From a checkpoint of a small autoregressive pixel model: 20-pixel images, activation gelu.
Rows from block 2 of a small autoregressive pixel model, named by matrix and row number. Rows with one number belong to one neuron. Each number is 500 + 40 x the weight over its row's rms, rounded and kept within 0 to 999. All counts start at 0. Numbers have three digits each. After the name is the row's rms in percent of the matrix's.
After each neuron's rows are labels from the 100 images, of 14976, where the neuron reaches its highest value: "responds to" is what is common among them. Only what is clearly more common there than usual is listed. The data: microscope photos of single blood and bone marrow cells. In brackets: how many of the 100.
# fc1: MLP up (model.blocks.2.mlp.fc1.weight, 512x256), inputs 172-255
# fc2: MLP down (model.blocks.2.mlp.fc2.weight, 256x512, transposed), outputs 172-255

fc1.300 101:505449474462528531460478511502561622517497515522521496462513448565527495485498520492486518504500430531525490607463498505533473585516512530519541512477474550496447519456511480468500539600498521554500477496369513483459521461450522510491568475510405503532
fc2.300 105:504446512506501454445442492452434437542529480487522516378472453520493532530502522456435501521468478446487486435499483524517524580575464508573490493445489460501500578509509556505479548491531472525500427512552534512534517537506502459542475471539493432538
responds to: cell type: segmented neutrophil (57)

fc1.69 101:509464433521488527520495495581469497485484464488527505542483504543553485466513444468467500546472467549511510488544520474513523523561497518566541461496491510477471478562506560378441511506492446518635518501461528461461568501450420496477531501549479544503
fc2.69 102:473575532500465445478515536507468591489500440495513498498416528464504563477508491504515546536518513596474426493521507599507494470562545481482480492527512471500538581448478519489509478523459500427451521490462548535385499466519492482498416542478526617493
responds to: cell type: segmented neutrophil (73)

fc1.145 095:490465470503549454398526456420500529487539336480501481506518583490551511559510527470444546497552498495630503419509463480490490473489535543538436507523516516532585450492496456551486508526513562593436469523483463507463490497502502473546500510589433485542
fc2.145 076:500544507529490501496445491589469517500503492471470472475579499523498523512504564422548480540517501501500304552517624489493503513470508520506502514419505531496502521490497549533460499484498513449493468508483508472479496466511548529464470512560505441449
responds to: cell type: segmented neutrophil (40)

fc1.79 111:580479414463489542478415447508562495558531474483526486500449542558545426545452454533480512452508457495461497482442534455448480548572438608539588517474480489498507459500490495428498568527502487571501510500503481464486522533490499511562530555467537496506
fc2.79 137:467494506549482497483509525477494575418604579499520533419576483507467530546459494538467522464471540438485563554485410457464510413413515514470575464473542513484518410564518448500474503590537566460501511559452419518483478500439441508502469498491506492485
responds to: smear: peripheral blood (100)

fc1.120 110:500505545505508496484479489465554515559550506500443532475465526517461455525484452544487478468493502539455466511429482533533484496520458457552473448496455429489520520505471495423535466528476500573500553467506437432400443450446526535487447416440477533506
fc2.120 138:510556537521526503489468507407512513495607503424439517526612499504477491468501462515529473457451519473530493498469537484528424520504512558587517496497525503495491502471501525561503512505541487563434435504482500454466530596527549542598500523522467488437
responds to: smear: peripheral blood (85)

fc1.225 092:523498516466575525449501399508536496574445543488543487496499438506448473509497434455483443474508498504510518449488464575493501484572488408551468553487427478497493454585469532440498542512441497503487493497475396513502517495479521501434470460535453564496
fc2.225 083:487529432494459451488430501483528526502427326487564492499485500463501514486505504507573494566382487507487572555485516567515465480441481517489654481504500504506479522503499523486563485524465498571507531497493482464540499589523501444436479535481534445463
responds to: cell type: segmented neutrophil (56)

fc1.272 124:498518425527490533527473499499484588528473495503566494450487408533468421474505505460450455520505509509431436458477534492500525595536425579503540545540489537486471446559522581488535537496584447501648511488465494474454519543551489515514514431512478552508
fc2.272 177:451571471500465583500470467490441541518579515520503548506456475550441503513505434550492518520578493515469471501505522522507475476494524479551348512530525556534503539411503513519515530532394611491484459551506448510470489450550532490486465361560515519395
responds to: cell type: segmented neutrophil (42)

fc1.37 108:525407499582526538456430497517502480494458510490523516474410432520512449496549489463423521520440489536459467541470522524561513524539451442564480471468497556514453481452486534495516504529426503520468494479358481415455524470545493483433502467516472464501
fc2.37 139:472416479468476421492499566500486456474502425480449490474491615557501480490505502514505518434460474440529623610499439518505515487552512514569512467496509528533511507494501540428521575491546524440478461491536576471579509548574568506560454535405548469529
responds to: cell type: segmented neutrophil (51); smear: peripheral blood (50)

fc1.124 087:493493501514501561539498474521454465474533497434492473505493515499458502441521568462426536487531538531490607523498523478477490476529449467493515505441535515461541501508555524480446475577519513516561560516454570517521502532586452500492516499466575436498
fc2.124 054:516566455491495539490486474502541497463439495480499504517536451412506513458486435444441514581499507563539351502495510494497465465502460535523581504477500483496456461497499554429493500521621540510498499507468489531447498461383575507496509498642494562524
responds to: cell type: erythroblast (35)

fc1.159 112:460462577509478534547517477500477467467489383544489490520522516561501506497498540494445553498496485524490486532487525491517484503606506505525608516521486487504493500466499539489353523492574471469529477514495516529481464520529497503486539511455499472529
fc2.159 076:510480447515474408484596505507550529565545496513633506499502445564498488522500500569537604460503511549487540479513435523462491536506468623494483547433507591482508514560513473518541446520496473513558492495460436465490499578511539532462490464462453546535
responds to: cell type: erythroblast (52)

fc1.236 109:498493474442530488472550494525551486507432527439473483493522464527527486504501540429510446486501495494508455464452522521541491554527488532555553544487518465542430545493489515528486546527527454493488485451508433561551504497423599514546500483542469523522
fc2.236 107:484526525453492519517578567458529472489435571444544471511487515500508622466499438482561543489529487505452555491582447485423577495576543487517494556595536515523547512545500517480527524560449505507495503526443551544506533490452390484546542520534478505525
responds to: smear: peripheral blood (99)

fc1.484 099:505532423487519522429543444496491559512477474457506530482514471494495514525484538470588567436534548490499504457523503499512472498483538564500442515453445522501526455568502556395497582474597547525523467482498461517468527502570504510530566496483424561523
fc2.484 124:470509458506459512497475552508471470489481433455509496503543494488510500468505432537468486515515509465503455479506504501498539477477507513527569494424516508514500509488510566481530464446443483466427453502523481488491451476612499492446433506443533472395
responds to: cell type: segmented neutrophil (60); smear: peripheral blood (38)

fc1.108 115:464493543565546511505532487499501565504387463477560538493479450514457533506500527492541517504531500522480458531484468549435481501586491483513502482502513556502551468477473531479517500460534529482477500506466537481392501556585512505523479452568495494508
fc2.108 135:491520483519504498533448491445440497517453424469482486456519474560500508497519460609531405478492488536517486500512448570511502447462521568616547489519510550543470529497500505499493471471532468461496438505501418416494522524418544467515473484517492464539
responds to: cell type: segmented neutrophil (86)

fc1.343 105:469478447506519500365524452471492553533537490505459447451462510505519486499514501535428491509423522469490557433428477580449522521548441519511520579488425461515452513478471565487495536489404539517503457515507475499422491471504532453489496535555436604472
fc2.343 122:507569509496475546578431548604493529471563462417522495485522517507496524511501480528531498456472540497512510512527482476506529499455475504496569479448543493541576530559499492417500563487519523505499501493475539489555442507558495563575440544460470491498
responds to: smear: peripheral blood (97)

fc1.317 093:491498465483555488549432426505492483553520497465455576500485504473417465454462459569486493479482473520487411425515480499502526499563462548547518512501520415527541465468504452479475540435522536437499468538531564399503510496509450494524521500547487489496
fc2.317 078:500493454503514447505568504427490508494490504513522457446494526541521507472503516484515503500503498498543601511535506515486516545491516487508508510499482480506454542472501501494531400492447424580498543499402511451397504438394559514520550525421482501511
responds to: cell type: segmented neutrophil (52)

fc1.257 087:433469526510546584507483468502494439613443525455553499490529412506479491557479501501463487489503487538501500524519572518546483464534428526457518425544492511495500496436418530510437496495484547505495483442510470508470480564534546449467530492479495448497
fc2.257 075:514490440495469484500437563421405517497525468513513505479475531615520519555524540471469510519486507465526535472398445503491393456440499496546516466463478517522485597459508490491454495553442523433457519544531486520485492443468575561544502511515536454511
responds to: smear: peripheral blood (81)

fc1.109 115:496402528410507502533509494503515489439490503488530483540505477495502484415546503441485495515494506536525458605550427475490472452546533507511526469462466580483519511502567551487502509595519520433567519458518516499525507432518476527517480494456472532527
fc2.109 185:468481489439473471480432487542496549447576483509562503507424450552502516465483522479444571548445453502438510531490536501502427580449462479495504479521534503476481526450513479523507533556514534502503525524510515424511554503469541519483490500538552510507
responds to: smear: peripheral blood (48)

fc1.246 121:509514441485490444487544474535518523487511579381580570504552495504459501498501415444494453535504493496423498453493415470483419549486516541551474515503493530422530517464523503439458541493562492521517394442504491468464551497517495498512414531538393539469
fc2.246 129:493459398513474507544485525599459484467461516541529502533515510491544478490492446441547511592486544474501508549552499495393559470496478521497452499540499453510495530532481522416501537528481476427514469477570424591332489462549468500419520520436529477506
responds to: smear: peripheral blood (69)

fc1.115 099:518425498555482447599524436510514515465466571446500475531549514516492495502470517502526473485542507489440572476551576448495517507502429559464520475546503515558588493484533548453492575490468454524505450501435479572493523528506564546513483542492482468501
fc2.115 079:488500503513509500508434505526537514470492424499439502497450530442479499490501479529523542546468483494535368445471535492493531502440509511519498515553564578529485557426502586458502475485598538393458534527534517498413525490487493472495586462543502479502
responds to: cell type: segmented neutrophil (50); smear: peripheral blood (36)

fc1.476 077:529500480465498517474524527514517554482485508496514508494577504499424530510506498468507496523499517449494472502466509486551523508507503509528497541512452437522491446457491510580504569493515462486561555455552548456625510519533531506469456589541445521470
fc2.476 029:459502546502531516486533484416496484505564492537505502494593497484502497488500509481453506475440553547509394524493512475524534499519482504495519487508497520492512547491502480493509508492438470480499465504514504523306502492542468500392482459473496476498
responds to: smear: peripheral blood (98); cell type: segmented neutrophil (42)

fc1.91 097:467492453487571514491407558493509535493496563437479508496486522548503536501561440461579428453501561494456507493469450450456554477590492440541503455505436576488441518507529602465442506454598559541500492493532497435553549562598491499519471478471472537549
fc2.91 089:503626495505495548473556596545481481492535411507500526503547466456519442478500515526515520511525520553488375497530517505519491419486454486521526507499488501508517396506495519569497467497488505487518504528476494565445506525506600498495544444535519402413
responds to: smear: peripheral blood (50); cell type: segmented neutrophil (49)

fc1.134 107:434500499501514508499460485492536524563490565460507519432503602523496495518501630494558496513567464522497518488507522505474526499544471502523535505531496557460452429394473567497499512475456529581521373475520432415452516548507487501462525510546439470486
fc2.134 087:498488554496506450421396569477489537500539386535493462472504489484506505415501505502471475436564490556511520475483511483508491512462555487524437498507511559495476550462505480495507436511484465503524528545580587419524503517497451483526423564464558456461
responds to: smear: peripheral blood (77)

fc1.474 089:501456493471508497541479462577489569500513496439429462537509549506482457468504458505569471503484449482542467476513496494486515524479537509505530596440480511531480484444525580499478522442584520471508520496549476550483478520514491486502481501530516482501
fc2.474 086:506483506498475394512456440483485475509487499495441501432570511481505506477501523497600529499492477438407498434463499545501446496502539484456453459452498454494488498410571539564502504501530482512554444509499499456509546505481441461444493539461498517493
responds to: cell type: segmented neutrophil (47)

fc1.158 095:498524491522509541563505400542522467507483529469566619448507539509400537486518495519483490544545506488503448501474428578390469492522550458512460482491511517553525523504551599498476523513503511561531522490618432556500496486541473492545475484414528463485
fc2.158 096:559508528471516483448379513502478451458464489508504497446495509503535488449491529463580493505486439416542531423443555465512471483492477489521524554581431440457556494511523484529506559503505571507571524555511466517498491498492509545497552585519496493532
responds to: cell type: segmented neutrophil (41)

fc1.332 094:482399530432504484465507539546492576525496559521451501405507483510487494516500494462535499524503516455520538544476481446498550479525507491491509495484486561530507559485458482452515477569502509496502470490536510494539599545576512494484482470457533463553
fc2.332 117:487536533467509512481499535484580405427491476559469458456545511519503505528483506553514444506506520465485472526531429561488486476513551548500458509523441438470466481605544504570495471469499458484509535502510489483397483614470559520464454588440503507452
responds to: smear: peripheral blood (39)

fc1.22 109:524499495428527542473585481495551508494583435465462447499435502562465558568537527501501504497432545473468470541485448516481500483564483532486539553518457470517475436541496474447535506499450487500489496499471546479455496557502480499516495503478414442521
fc2.22 154:594512447480515560480470483532468461489507510515484426561506572558503534476495519507498479458496511487586549484497473466464481493522468544426487499515510481464534496535500503502499497527409489493539490511503454602549501620501497551487516496467487494640
responds to: cell type: erythroblast (57)

fc1.355 101:450576484440465502480516489526452537515510489497521558563465480497520534520499513444482533485462502485478499513478537500527496528461467502533516550443501473511515499580525476487446493524502495545553506529574503483410459476467501507552602559558445505568
fc2.355 069:446519628490543565467539493490506481492514526571437469450556486428499563512498504441550482502475491431512438473594483461451374485581514479474423451497495482519497510504503462517508455487416506486501515502502498430490442543490517559512455524429488529556
responds to: smear: peripheral blood (99); cell type: platelet (27)

fc1.36 100:496504566503510574412518457530500520425459447447463594509541503513485434526512463551492581522488487457461443437491500509503509476494492569523529618491479473481504415501465427513446580485498519375496491594410498475480542471521468539460476466498489464496
fc2.36 081:460485568490555478541517521454516515515548492472424538490505503554522496465499507531455445471474482381500525511506513487469472488527557351559519474426480485507511488451520498500497514486478521468450425519504498461578503406498561527503503526470560459547
responds to: smear: peripheral blood (89); cell type: segmented neutrophil (53)

fc1.349 091:432413464507498526424505515513548511460493518518522563474402478508457521523486447543550522498461497554561493491511539454457409504479488527448485486519421475489523410490481526420421533454507521532492402516525530482459481592497456481529540502484518493491
fc2.349 072:503539524511535575514505451461511505515504509511493477546547454461512490513501431512494405476500482525533500492499491540542536501446469664494555516520497476485549500496494598452535506489438505534526519501512406590509467524571502497481489443477509505411
responds to: smear: peripheral blood (93); cell type: segmented neutrophil (68)

fc1.297 103:407502543477609505446517496512538566499458428502466488482516559492477411500506465497537466432507499501509511518427510493498458566506518534501520514500481483479536381440529495465523495493506507529457471501416504505542479512519518532496450508507466557480
fc2.297 093:489552464496460449499426485532524565495526497473442512481509583534500538490502529466540448513441495482488485529483483550459519490498529495520552495420531487527479470446500480504512502542428462471456513481546536547521514467419458460389522565522443328445
responds to: cell type: segmented neutrophil (89); smear: peripheral blood (54)