Weights of a small autoregressive pixel model.
Model: 3.22M parameters, width 256, layers 6, activation gelu.
Training: adamw at rate 0.002, batches of 64.
Data: trained on microscope photos of single blood and bone marrow cells, 194171 training examples, 1.7 epochs.
Rows from block 3 of a small autoregressive pixel model, named by matrix and row number. Rows with one number belong to one neuron. Each number is 128 + 24 x the weight over its row's rms, rounded and kept within 0 to 255. All counts start at 0. Numbers have three digits each.
After each neuron's rows are labels from the 100 images, of 14976, where the neuron reaches its highest value: "strongest on" is what is common among them. Only what is clearly more common there than usual is listed. The data: microscope photos of single blood and bone marrow cells.
# fc1: MLP up (model.blocks.3.mlp.fc1.weight, 512x256), inputs 0-63
# fc2: MLP down (model.blocks.3.mlp.fc2.weight, 256x512, transposed), outputs 0-63

fc1.46:133160127129070135113120131169105102056109146121123131128185146147165156077150118104124141125144100146091128157124151127184118142116122155114129135101129144106141154152071106170147142158118084
fc2.46:128134120164141129136149149149132129141097097129112088110090101154117112102119103155084141134128122130127148124134123103130176130120182125132118137125143123118094071125153133100125127147135136
strongest on: smear: peripheral blood

fc1.420:096128132097150191155115172119127143124125129102109131137103120082095132118143146138121134109160088131121069126128122135164105129118118122117170094126125121093122175151079106174128089128129111
fc2.420:089139123128097095123116096165154128135151138098117115118141132142172097120101138075119139137108117119163178107110135147132090142141130123107140117087117140126189140135125120090119139126131139
strongest on: smear: peripheral blood

fc1.265:129160122114089116121153174057113057095131134133128139146167115109131181135146116100141163129134139167150184162115107120131116150168114143149133163130125109171122140102147110159145128147135141
fc2.265:098136128141206160153132226117133127124128127157144133123178136192130105118102144132095141119067130121115125118161136130130091112098137127104149124144131128191130132129159197098124131119097124
strongest on: cell type: lymphocyte

fc1.257:104157156102121154163147122107142109130122150148124157154116093139121130093157147127163124142129128133115097138117123145114132086135103137134167112132153175125125150135136097119130111119109150
fc2.257:108144128111116146110132130095122126138129095114107093077165144115130133192155128150133122121114128107124167132177108103100128090149092115112087128121136098146153145124107151140146098085143145
strongest on: cell type: segmented neutrophil

fc1.446:146126089141166166127102125125098128118137174168130127125131141129102134128127130103126131102110143123122136155111131146157089107153127125114128157124129121050077149139143125098149135135163165
fc2.446:072141128124152120156116132101116121118125132120129062135124132141122125057099158115113138122126126179122108123171106127121129137130137121145132121132133183128141139134137163121134073103118135
strongest on: cell type: lymphocyte

fc1.8:097148074070152151151111139097087130138107194128123135099138137121150126133141151115147088129159129125096103173096127118182096141132114138128117132133140137097135166115069128141097110151139084
fc2.8:122134130132124134136126129129110121128124154139133137126127140093199152060128101105118120143131142126137131052121108115144115128132124145118152161131115140115123145155156147137149126127114101
strongest on: cell type: lymphocyte

fc1.202:077105158109157149127123142131135127137122168130177142118142105133126130125194131136131108132159132136122122154126102145156152141135095125136112135106129127116084138190126101120139152135128164
fc2.202:166085127085074114132143185124107127135149143124140129090133142064144134208130122136130125138107135105128059149083134128138132114127096133092084118121132131124100119133131213126117104145133117
strongest on: smear: peripheral blood

fc1.60:090122071100140113149128135104110086094114132110127165095174164124127140103118191066135121129143124104106126130124129182145128126123119138090132114175138163107066113115142078129128116152117139
fc2.60:124148142137130115107087111127122150123146136130129139139120161119121138085130114105140106133128108182137118077114126128122121120151138148137117162158130148123130151127145118110129144096100072
strongest on: cell type: erythroblast

fc1.422:100147110069142152150133129115163071118168130158104137132140106136129138100197138141126149129145125165118131168174140128118112133177131135117096108121111191087118126186149132152117135127146103
fc2.422:086134131117074116128127127143150126137097116068131078135099127129178095152111133075099140141139136120127116122106116124113101128151128114070123106111130108124116142129127123150068104135129132
strongest on: smear: peripheral blood; cell type: segmented neutrophil

fc1.335:068119082101126131128114125092118125124125195115161187129137142135149183122139194128132148153129142133105086138110173149144094136114111122179127072111106147148142136137128090113108052096124115
fc2.335:162073134126144131137132138133114148143151096128117106126092119076102126192149164126124118128122130167128156070084114124107141135184131125068140138131114114061137152129129131136132117134136140
strongest on: cell type: erythroblast

fc1.27:104108124117168184140119163114073128124144155140136127178148145157131196115173120103147144135174109162103198151070078143149132132121141075118136129121183134147107124121162126160068103105176102
fc2.27:127143139116116134136137049163124127104108136125105144144076091126107145124137164087102097133123123141113086089121122108128122128129164123154105126135113152114123111142123122077179150154112098
strongest on: smear: peripheral blood

fc1.369:097115156127102167140120128111176133118150120098104130124134109128173135109118170140138129154105129083128175125130132142123120127122128141146068119129110143127129130128114089114112130170144119
fc2.369:135133122125146080107143140111115128123138154122143123141135115123167077180102120097152142102112129160129115133134132138160128139105121133110171139116142131160122147140109170105178104112121150
strongest on: cell type: segmented neutrophil

fc1.179:106115080121110108123123184152136108161141135142137202125123107124109118130104134162086122166127132128114146171166142166108131172099101127089068142121067174098128073164106102151081113130125166
fc2.179:143061127130184127112130156115121129128167138126112131127135127128123116130135120165102120133131095122126218160149126127130163128133126101151115127153155124139128115126127174120137117098141118
strongest on: smear: peripheral blood

fc1.396:128155140111146177161123132109123111106173120121078113108135107131122146126120133104155134169146101087157078144104124129129135092131120134137120172126119132095113135105149074090073133159134164
fc2.396:114089108125130054128134054139127127133113126149115109078106096141105102105091094117103098145112138111132102094131077127133118122104111123111133129127130114139139120118130123099144145132128142
strongest on: smear: peripheral blood

fc1.417:144151120137138148123161181151100121093125109144092127123078098166081135117151142137129101103151165084142144126147136175163130143114077093100104171102111149098129127137113076119147125102129110
fc2.417:131088128113139127137131086182116129130114143201148064112175136131162126121129119145153201120108171123152156103119116127133124126116108148141128132140129127137122095136130165165114142146128110
strongest on: cell type: promyelocyte

fc1.311:103180138114156146145135128161136103119135164095063152108129139139129152096129129094137125134140137100104101127127128156134088197154132117157122127123121140106142096131111054100091145155120152
fc2.311:130084125155139038146129130121106144125134127170156129135145126129120136123117124141116129125127134097139158129089099143128123132119139135122187122135137139166115111118132157105137128121132115
strongest on: smear: peripheral blood

fc1.332:188129131139140143156126139135130170123122078087118168149152145128125134093144139130147128139113112113127107147111140113136142106160141098115083109121116160142132076094115172130127122091172178
fc2.332:136083129126154155126132122084120128147111130130156126067124091162191102132146166183084136104152141139126152126175059127134140128145118130139137128129120118119129115129134093156131108145100098
strongest on: cell type: erythroblast

fc1.458:140102139145129148140130099123097128126142160093116162146153151132132145116145142136132154142173116104105149129137108121124054127133074142124152155109105167118153108156115097170101130185129169
fc2.458:119133113132076152128124131117157118134152124122131128121096120129115126127124131123133125126154156112158169185059147130144102132151114124128107157109128124091130130133128119129144108114118142
strongest on: cell type: lymphocyte

fc1.472:126142103131097125107155172139104083097161124134121155129120127144095101119115123133131053158117132128136175113132131125142132143113123117136094193138099143078099136139108093114126131092120155
fc2.472:137109128101128177106124152107134126087151135142124112119082115127153165127149123137111122094117112093147169146120122127148159143110105093149139157152153108145118101126121120166131114132148102
strongest on: smear: peripheral blood

fc1.118:123158124143097156162118106148117112130181162125124143123157176134127167113126139189152144112114114104087116137126154170124168124123108136104170097099128130110145117121128157116088138148121170
fc2.118:131123128107084107127094124151146127126117118144139117164150130057141176142115168098137125125125127102141125092136126108128113125123124153124160129140128120139126122134146202148136104119109136
strongest on: smear: peripheral blood

fc1.253:130199118133151129162172122131147143097142140122102204090128155174111118107083164167133102164139106134091126157098126156126136132101120152130162094153140121106149133128102104141136146130140139
fc2.253:156109130087110104156121133149135124105153099135126132142119124106155086116161121114128167131110124166155214115086149138121116121158124104106155134123114135111118134132143124128146076141096115
strongest on: smear: peripheral blood; cell type: segmented neutrophil

fc1.502:151146115123119164157136149125125116112129144113082154160132156126091148115120158132134126168132129122117123130118128137154123167166122116114105099133144099151114199125126143128143145141102133
fc2.502:127118127103160144139127128141169134128125135103106129124153140128137143147186126186158155136168093116115136125174170136127128124140127215131137119118126144126127096124128126197177135097112138
strongest on: smear: peripheral blood

fc1.234:080135090128144154142148119168174082150133150130115143105116148155175129123138152106136142149153123150159120163128134146150124163145135130107154087137095146100139105129138170129106130089179134
fc2.234:101110129127131157132137113139102126132127166077127136127131127136141133145123160070098111137104123099124119052142128110144096096147148154083122097114103162097139116161151175135162104136057141
strongest on: cell type: lymphocyte

fc1.481:132119142102128133127124115106071138043165130140103162085152124091138119130081108137147073138139162149113215144101177153128115112132119090115122115103119092128105090120140104108108182133139122
fc2.481:188122132122145107151120167124153149143131117112143127126097137140079141083144127141131115111155124124124158126119130125130128124123140152126134183152128130111126103117120099131128113141137124
strongest on: cell type: erythroblast

fc1.312:117125134142159177179108141143066134096177157091100146126109150144160125107123116173154101156145136164104173126149125152094149138124083107109114161122107130130121083117133129100121114110124127
fc2.312:127131151134142114118139117126131118118107147132154157139090106125087121090171166086122115107127079122117108112120124113136127147104159142144187166128105129128137126156136159116148141192122109
strongest on: cell type: erythroblast

fc1.232:135119113133125103126162174136130141104144156175102121205129124122045169115151154100062141127103105104080111142112173142131151121155113176108108166132091109134127121128106119137128122127150165
fc2.232:142086126124094092130123133146129125135125131085128155123121147121128117106066107135078088157127146109080177100125138128105089139130113128115089097128131165111131138135143147101084127099100102
strongest on: cell type: lymphocyte

fc1.121:094166102128193139105134108112125126135118123117119138067144112138151129101147135144095105162191132113100153138140100122138125138107109105133166156115126165076145122122072126146141102168143104
fc2.121:096131128114115131124139160098137100137143140099130163130169153158131187191122127092057110131099147129128162096117125133189102118134103130083148117121110128111122115144133119136134153102128138
strongest on: cell type: lymphocyte

fc1.283:122088116138114166111152086144166112103113140128141133144133155060120120110143128126108127168118089127139142132139129162124118131101089107139122137094061124110142115184131135103081108136138127
fc2.283:136126134127073084146127133182118129130094155121162117108116130155142116145116137098133159137131127124116131125149133139120106129133138129101146134125154151134129127148124140120158125168129130
strongest on: smear: peripheral blood

fc1.377:153118059122136138107133160098124127142132090113140114109107148123130144125131105116087144099133148113122149160118129123131101111118119089096130122129077106130120110138122119130136118117162132
fc2.377:182131136145136133129100135102157128125148117130139128112075121125093118113166126152161136113136136126096125133144128119099114097142151131159132135138139152131087140131123129106140133137115131
strongest on: cell type: lymphocyte

fc1.511:152126127117109134154086112160088123102142146106138140133143157150151089106116128119119129123147121105126134166112122113102133192087123121113122150134126146123132157142119135117094129111128126
fc2.511:141122132159153128129146123127133144128118109168115116147111101142121151129126132109126101127118120138135122100152123107142124101147162116131130134162124098121128070132177176110146133171126134
strongest on: smear: peripheral blood

fc1.357:125115137093137127148132144116084122116123137112119138091156091106131141079140151104116091093138142110127128127102137096115127133125121104128192143139116096111092092125110155162131079166140131
fc2.357:121122144127155113140122188108146128117133154131107096082147098136096139121126127115133091128116083077134133128102125132153175129137117102101134126094108130152129148096142160171122122088101121
strongest on: cell type: promyelocyte

fc1.348:128127114119160128140118090139137132151135143134105120148106097128113145124107126116137120199139119087123112173093107115141144135115129077117144114128107136086123121156123145121062101152158123
fc2.348:129058129129132144124144209095114140149195130142127065119159125123081111114140119146166120130121157096144155140150127151087126126162128136103118125129131075124124079129127099043122152101127120
strongest on: smear: peripheral blood

fc1.86:101118102141145143118137103096164125128123142128137183114184136118155102121123140139182130161136127126104113156127140145129112152139097114119151099074135096126101145174127104079126088127137129
fc2.86:122130122137135116142141110133098123112114153119127127130132106131137138125128129111125148138130129158131114124099130128144133158139146114064136111129100126141124174128144125124088130131150120
strongest on: cell type: erythroblast

fc1.393:116098083105143132137135144109111123118130174155148154111125175153133132096099124138152131175094059161082171197123157141168117138093131141145127121138141120070102141180087130136102121165152129
fc2.393:150130126139157136119119089089147145125118113128156133099118195135135138129111108120153150074147109188143138142192152118110152134133118103130155150124114139159091138108112119141174096139134154
strongest on: smear: peripheral blood

fc1.105:124125127083155137121185178122120129107137090132157114131163166108103099114175106126144121173094126131160202142113136141116132147100066127112131112141140104166115099127115110159107127117113117
fc2.105:112091128132048145139156110096103127121111096149160126113117092098124141135154129129121129100137154166128207126086126125116127155179145137125127146134139127156126154129135103137100125132172132
strongest on: smear: peripheral blood; cell type: segmented neutrophil

fc1.494:085119121119114129070142133148110164141129111133109133149144172124102099126117174056122133134131119091136156147109141149138108136167132132164103197107137122092114116180149116131099120167139187
fc2.494:129127128128126141157121094138110158128125114161128122103118123127121065127115132148152182131129128137139200136083173139131129127115142112135116183083130136107129122146128125116191126100103147
strongest on: cell type: erythroblast

fc1.74:126170121115146128134157129128145084127117132119116129137099119050084147126121127128103106159157109128124146134154136130131133127116102132089114139118122116087118099126111091146103152114116124
fc2.74:124085128168123079117123128135156155129134113139122102112154120120117116132124125175120135131140143146145044137129129125096104132136124140120120130137126120140129130126129151156084105085176143
strongest on: smear: peripheral blood; cell type: segmented neutrophil

fc1.471:123108112125136154102122127113150097112127131150160204112174129119120155116139125137148118151136148088121154151142128127119164096159129140165130107111132128139128148132109049130123133128129093
fc2.471:123131112113134140169129174197124131126116130080114135128081150128116113132126109122123118137103123020167139129104098141167129139137073124132143131072105126084134132130126103149121135135062149
strongest on: cell type: segmented neutrophil

fc1.194:132178125129141126139132160102117128123149147107102125149124092137134141129134160113130155141175139166116072131124131153143127156092119123161129190133099153133145139104128166135103143138160080
fc2.194:094095152137140092173130131113131136144114125151161106127124132122073124144110142131123112135126091121133094123115112127129093125157162124086112123116129146071143104128132172116138131152118127
strongest on: smear: peripheral blood

fc1.190:129146100124160124135117139107130100110166105151102116082144143128125145096102105128134119136116131136126173162083131099118149147115110090107102167098121084125075119104107192120088136112147128
fc2.190:119153136131120143108130132123122141141124052159159124123123087131130105137125136127129150106114138132096099133174114116124145140157153140153112129159123107107124101108128138142165092186150170
strongest on: smear: peripheral blood

fc1.5:132128138109107151151153122132107111123164144107109167136123169106143124132154136088122122169057104139093164124143129130139108107149099129142118107117108150098129160176122137125138134210162138
fc2.5:121091135159118094121152152148142117142138151112128119160154171156129127148152078109124123122131180147119149121129128101110103126168129139126128072115140161101139120108141118156126132156093129
strongest on: smear: peripheral blood; cell type: myeloblast

fc1.20:096108089136138144120098127144139172133156127137115145128147105127128123108087156132142124153123124111129144192160152116100136162154125120122084134116126157084137119131120147124087145095152129
fc2.20:123147103137110118126131142171148177143161132149129138107213139159137099136148078168124133127135123110139076130127149139145130123164127119126166123070131103137126128129127124124155123075096130
strongest on: smear: peripheral blood

fc1.342:180132109141142156131162082135075132105161128103125131121126110125117136131145124130104109127128136147165121128113161205133171141129096090141130126114133170130143130137125150153137149111144138
fc2.342:136106132152070103135157172125204129125123126142123116149137198150197142140188119156116182138115141129147183103148151123125102142132140159119115143132125116139134115138129086116125125164114143
strongest on: smear: peripheral blood; cell type: eosinophil

fc1.399:159158142157130108137128086092122089155134142113115107121129124112131133075175168124170085139194128138140146131141140103130137124180075085130132117118101137102112118145135135166093117140121130
fc2.399:129108133127054173130121113160097122099145105123125173120124144129122152131118132114132126132138131118147140127106141126135129120128131138159164135155129121129145222142144139169079116106106102
strongest on: cell type: lymphocyte

fc1.233:103135104108120177070139103139162102112127148136112129139112128148147147116105179108142162171100110121126138110112169160156139141126079132144141129103122159127113131102127107110083083117149108
fc2.233:114090131092127137108132107120106109132179176133125155131110076138128149101139128114103104136156119137100116116114103123141125122132125130131127122124111132126130085139088139122170130101128128
strongest on: smear: peripheral blood

fc1.30:139143078088119165135139097127120124130134128126092126161096165142132123118174130087132136130112082143129125104145129167118145107144172133091122073128146132111122154152114119110115131150124147
fc2.30:113135127101120143123108111098158123113141141109140151074124177132120110118195133169122169119108117129122204130164086128118134117155129139145119102120128129153128138124119094183184131080112121
strongest on: cell type: erythroblast

fc1.459:125105127123132163130121113087093123141139182099108165104128151128125142142130110148140111148156156126144126166110121180130130132156128129158134168083105184089133150107128115119097129133136097
fc2.459:129132100127124134152126080177124102151118138128117145101113138178114073113179133140130132135118131100168120134130122134130116129146142146118103127093132129126131162130133094141170134118121116
strongest on: smear: peripheral blood

fc1.25:088107114130084177124143127137130161127117127133129112114173133126125084143150127127146089137071129155131101137143149143122113124179122114096086097118115126086139141179118078142122136154132144
fc2.25:149121144185144107130107128119099151123148102193154113112135077132111123162118138142196160133096137092127155119075130095128128107150129164128128152170150124125151102138144189119143147134132178
strongest on: cell type: erythroblast

fc1.134:117161123130143175130129128106125060094093163125079144102133165152165117137129166075105124171182105111128135182126159133177103139121119097125111115102148132096153162192087150135074126191141126
fc2.134:086086128135136156138146146093098128126138160139141136086139115128141122137155156139134142124137105103134088085085162128146129112131116140095126100130111137071132143182156179157167133142160129
strongest on: smear: peripheral blood

fc1.98:103138124109078140132147146163168126103118158076110141125146100175105108115122141086111128121150110109118124126110138104123127129197114127111117132105104137134111135113115035159118159113124130
fc2.98:136070127141130140133088122074046118155162126169162133106091158099131127133134119147148090120130097115101193176112155126145136127118171149102109117130127083084115127128120149113121110185201117
strongest on: cell type: lymphocyte

fc1.33:082109100123117160111166143118161132127092131125139139108137142141166141128143124125119194136120131107121141148161155137087135130142104109103120086115112116092136118185129140133077130118171176
fc2.33:106142128132124074123115130159087123129122170116129172110121138097080128147144147095129092144115128131110107087089148128135119146126127085123089097110113125120128044135125106128183121134097132
strongest on: cell type: erythroblast

fc1.211:060136098127110137123167136103126124136124154128130177117138172159134137137119171094141149103109105106133176139095109146149131129126112129126152148151128113117147100139130088129073113097166130
fc2.211:113083149127131105142121128110121150122134143138131117123082097126120132130126148096128125128090113121127174063098129117118124134128122104054078128128131143132130135136153136104125140121111103
strongest on: cell type: lymphocyte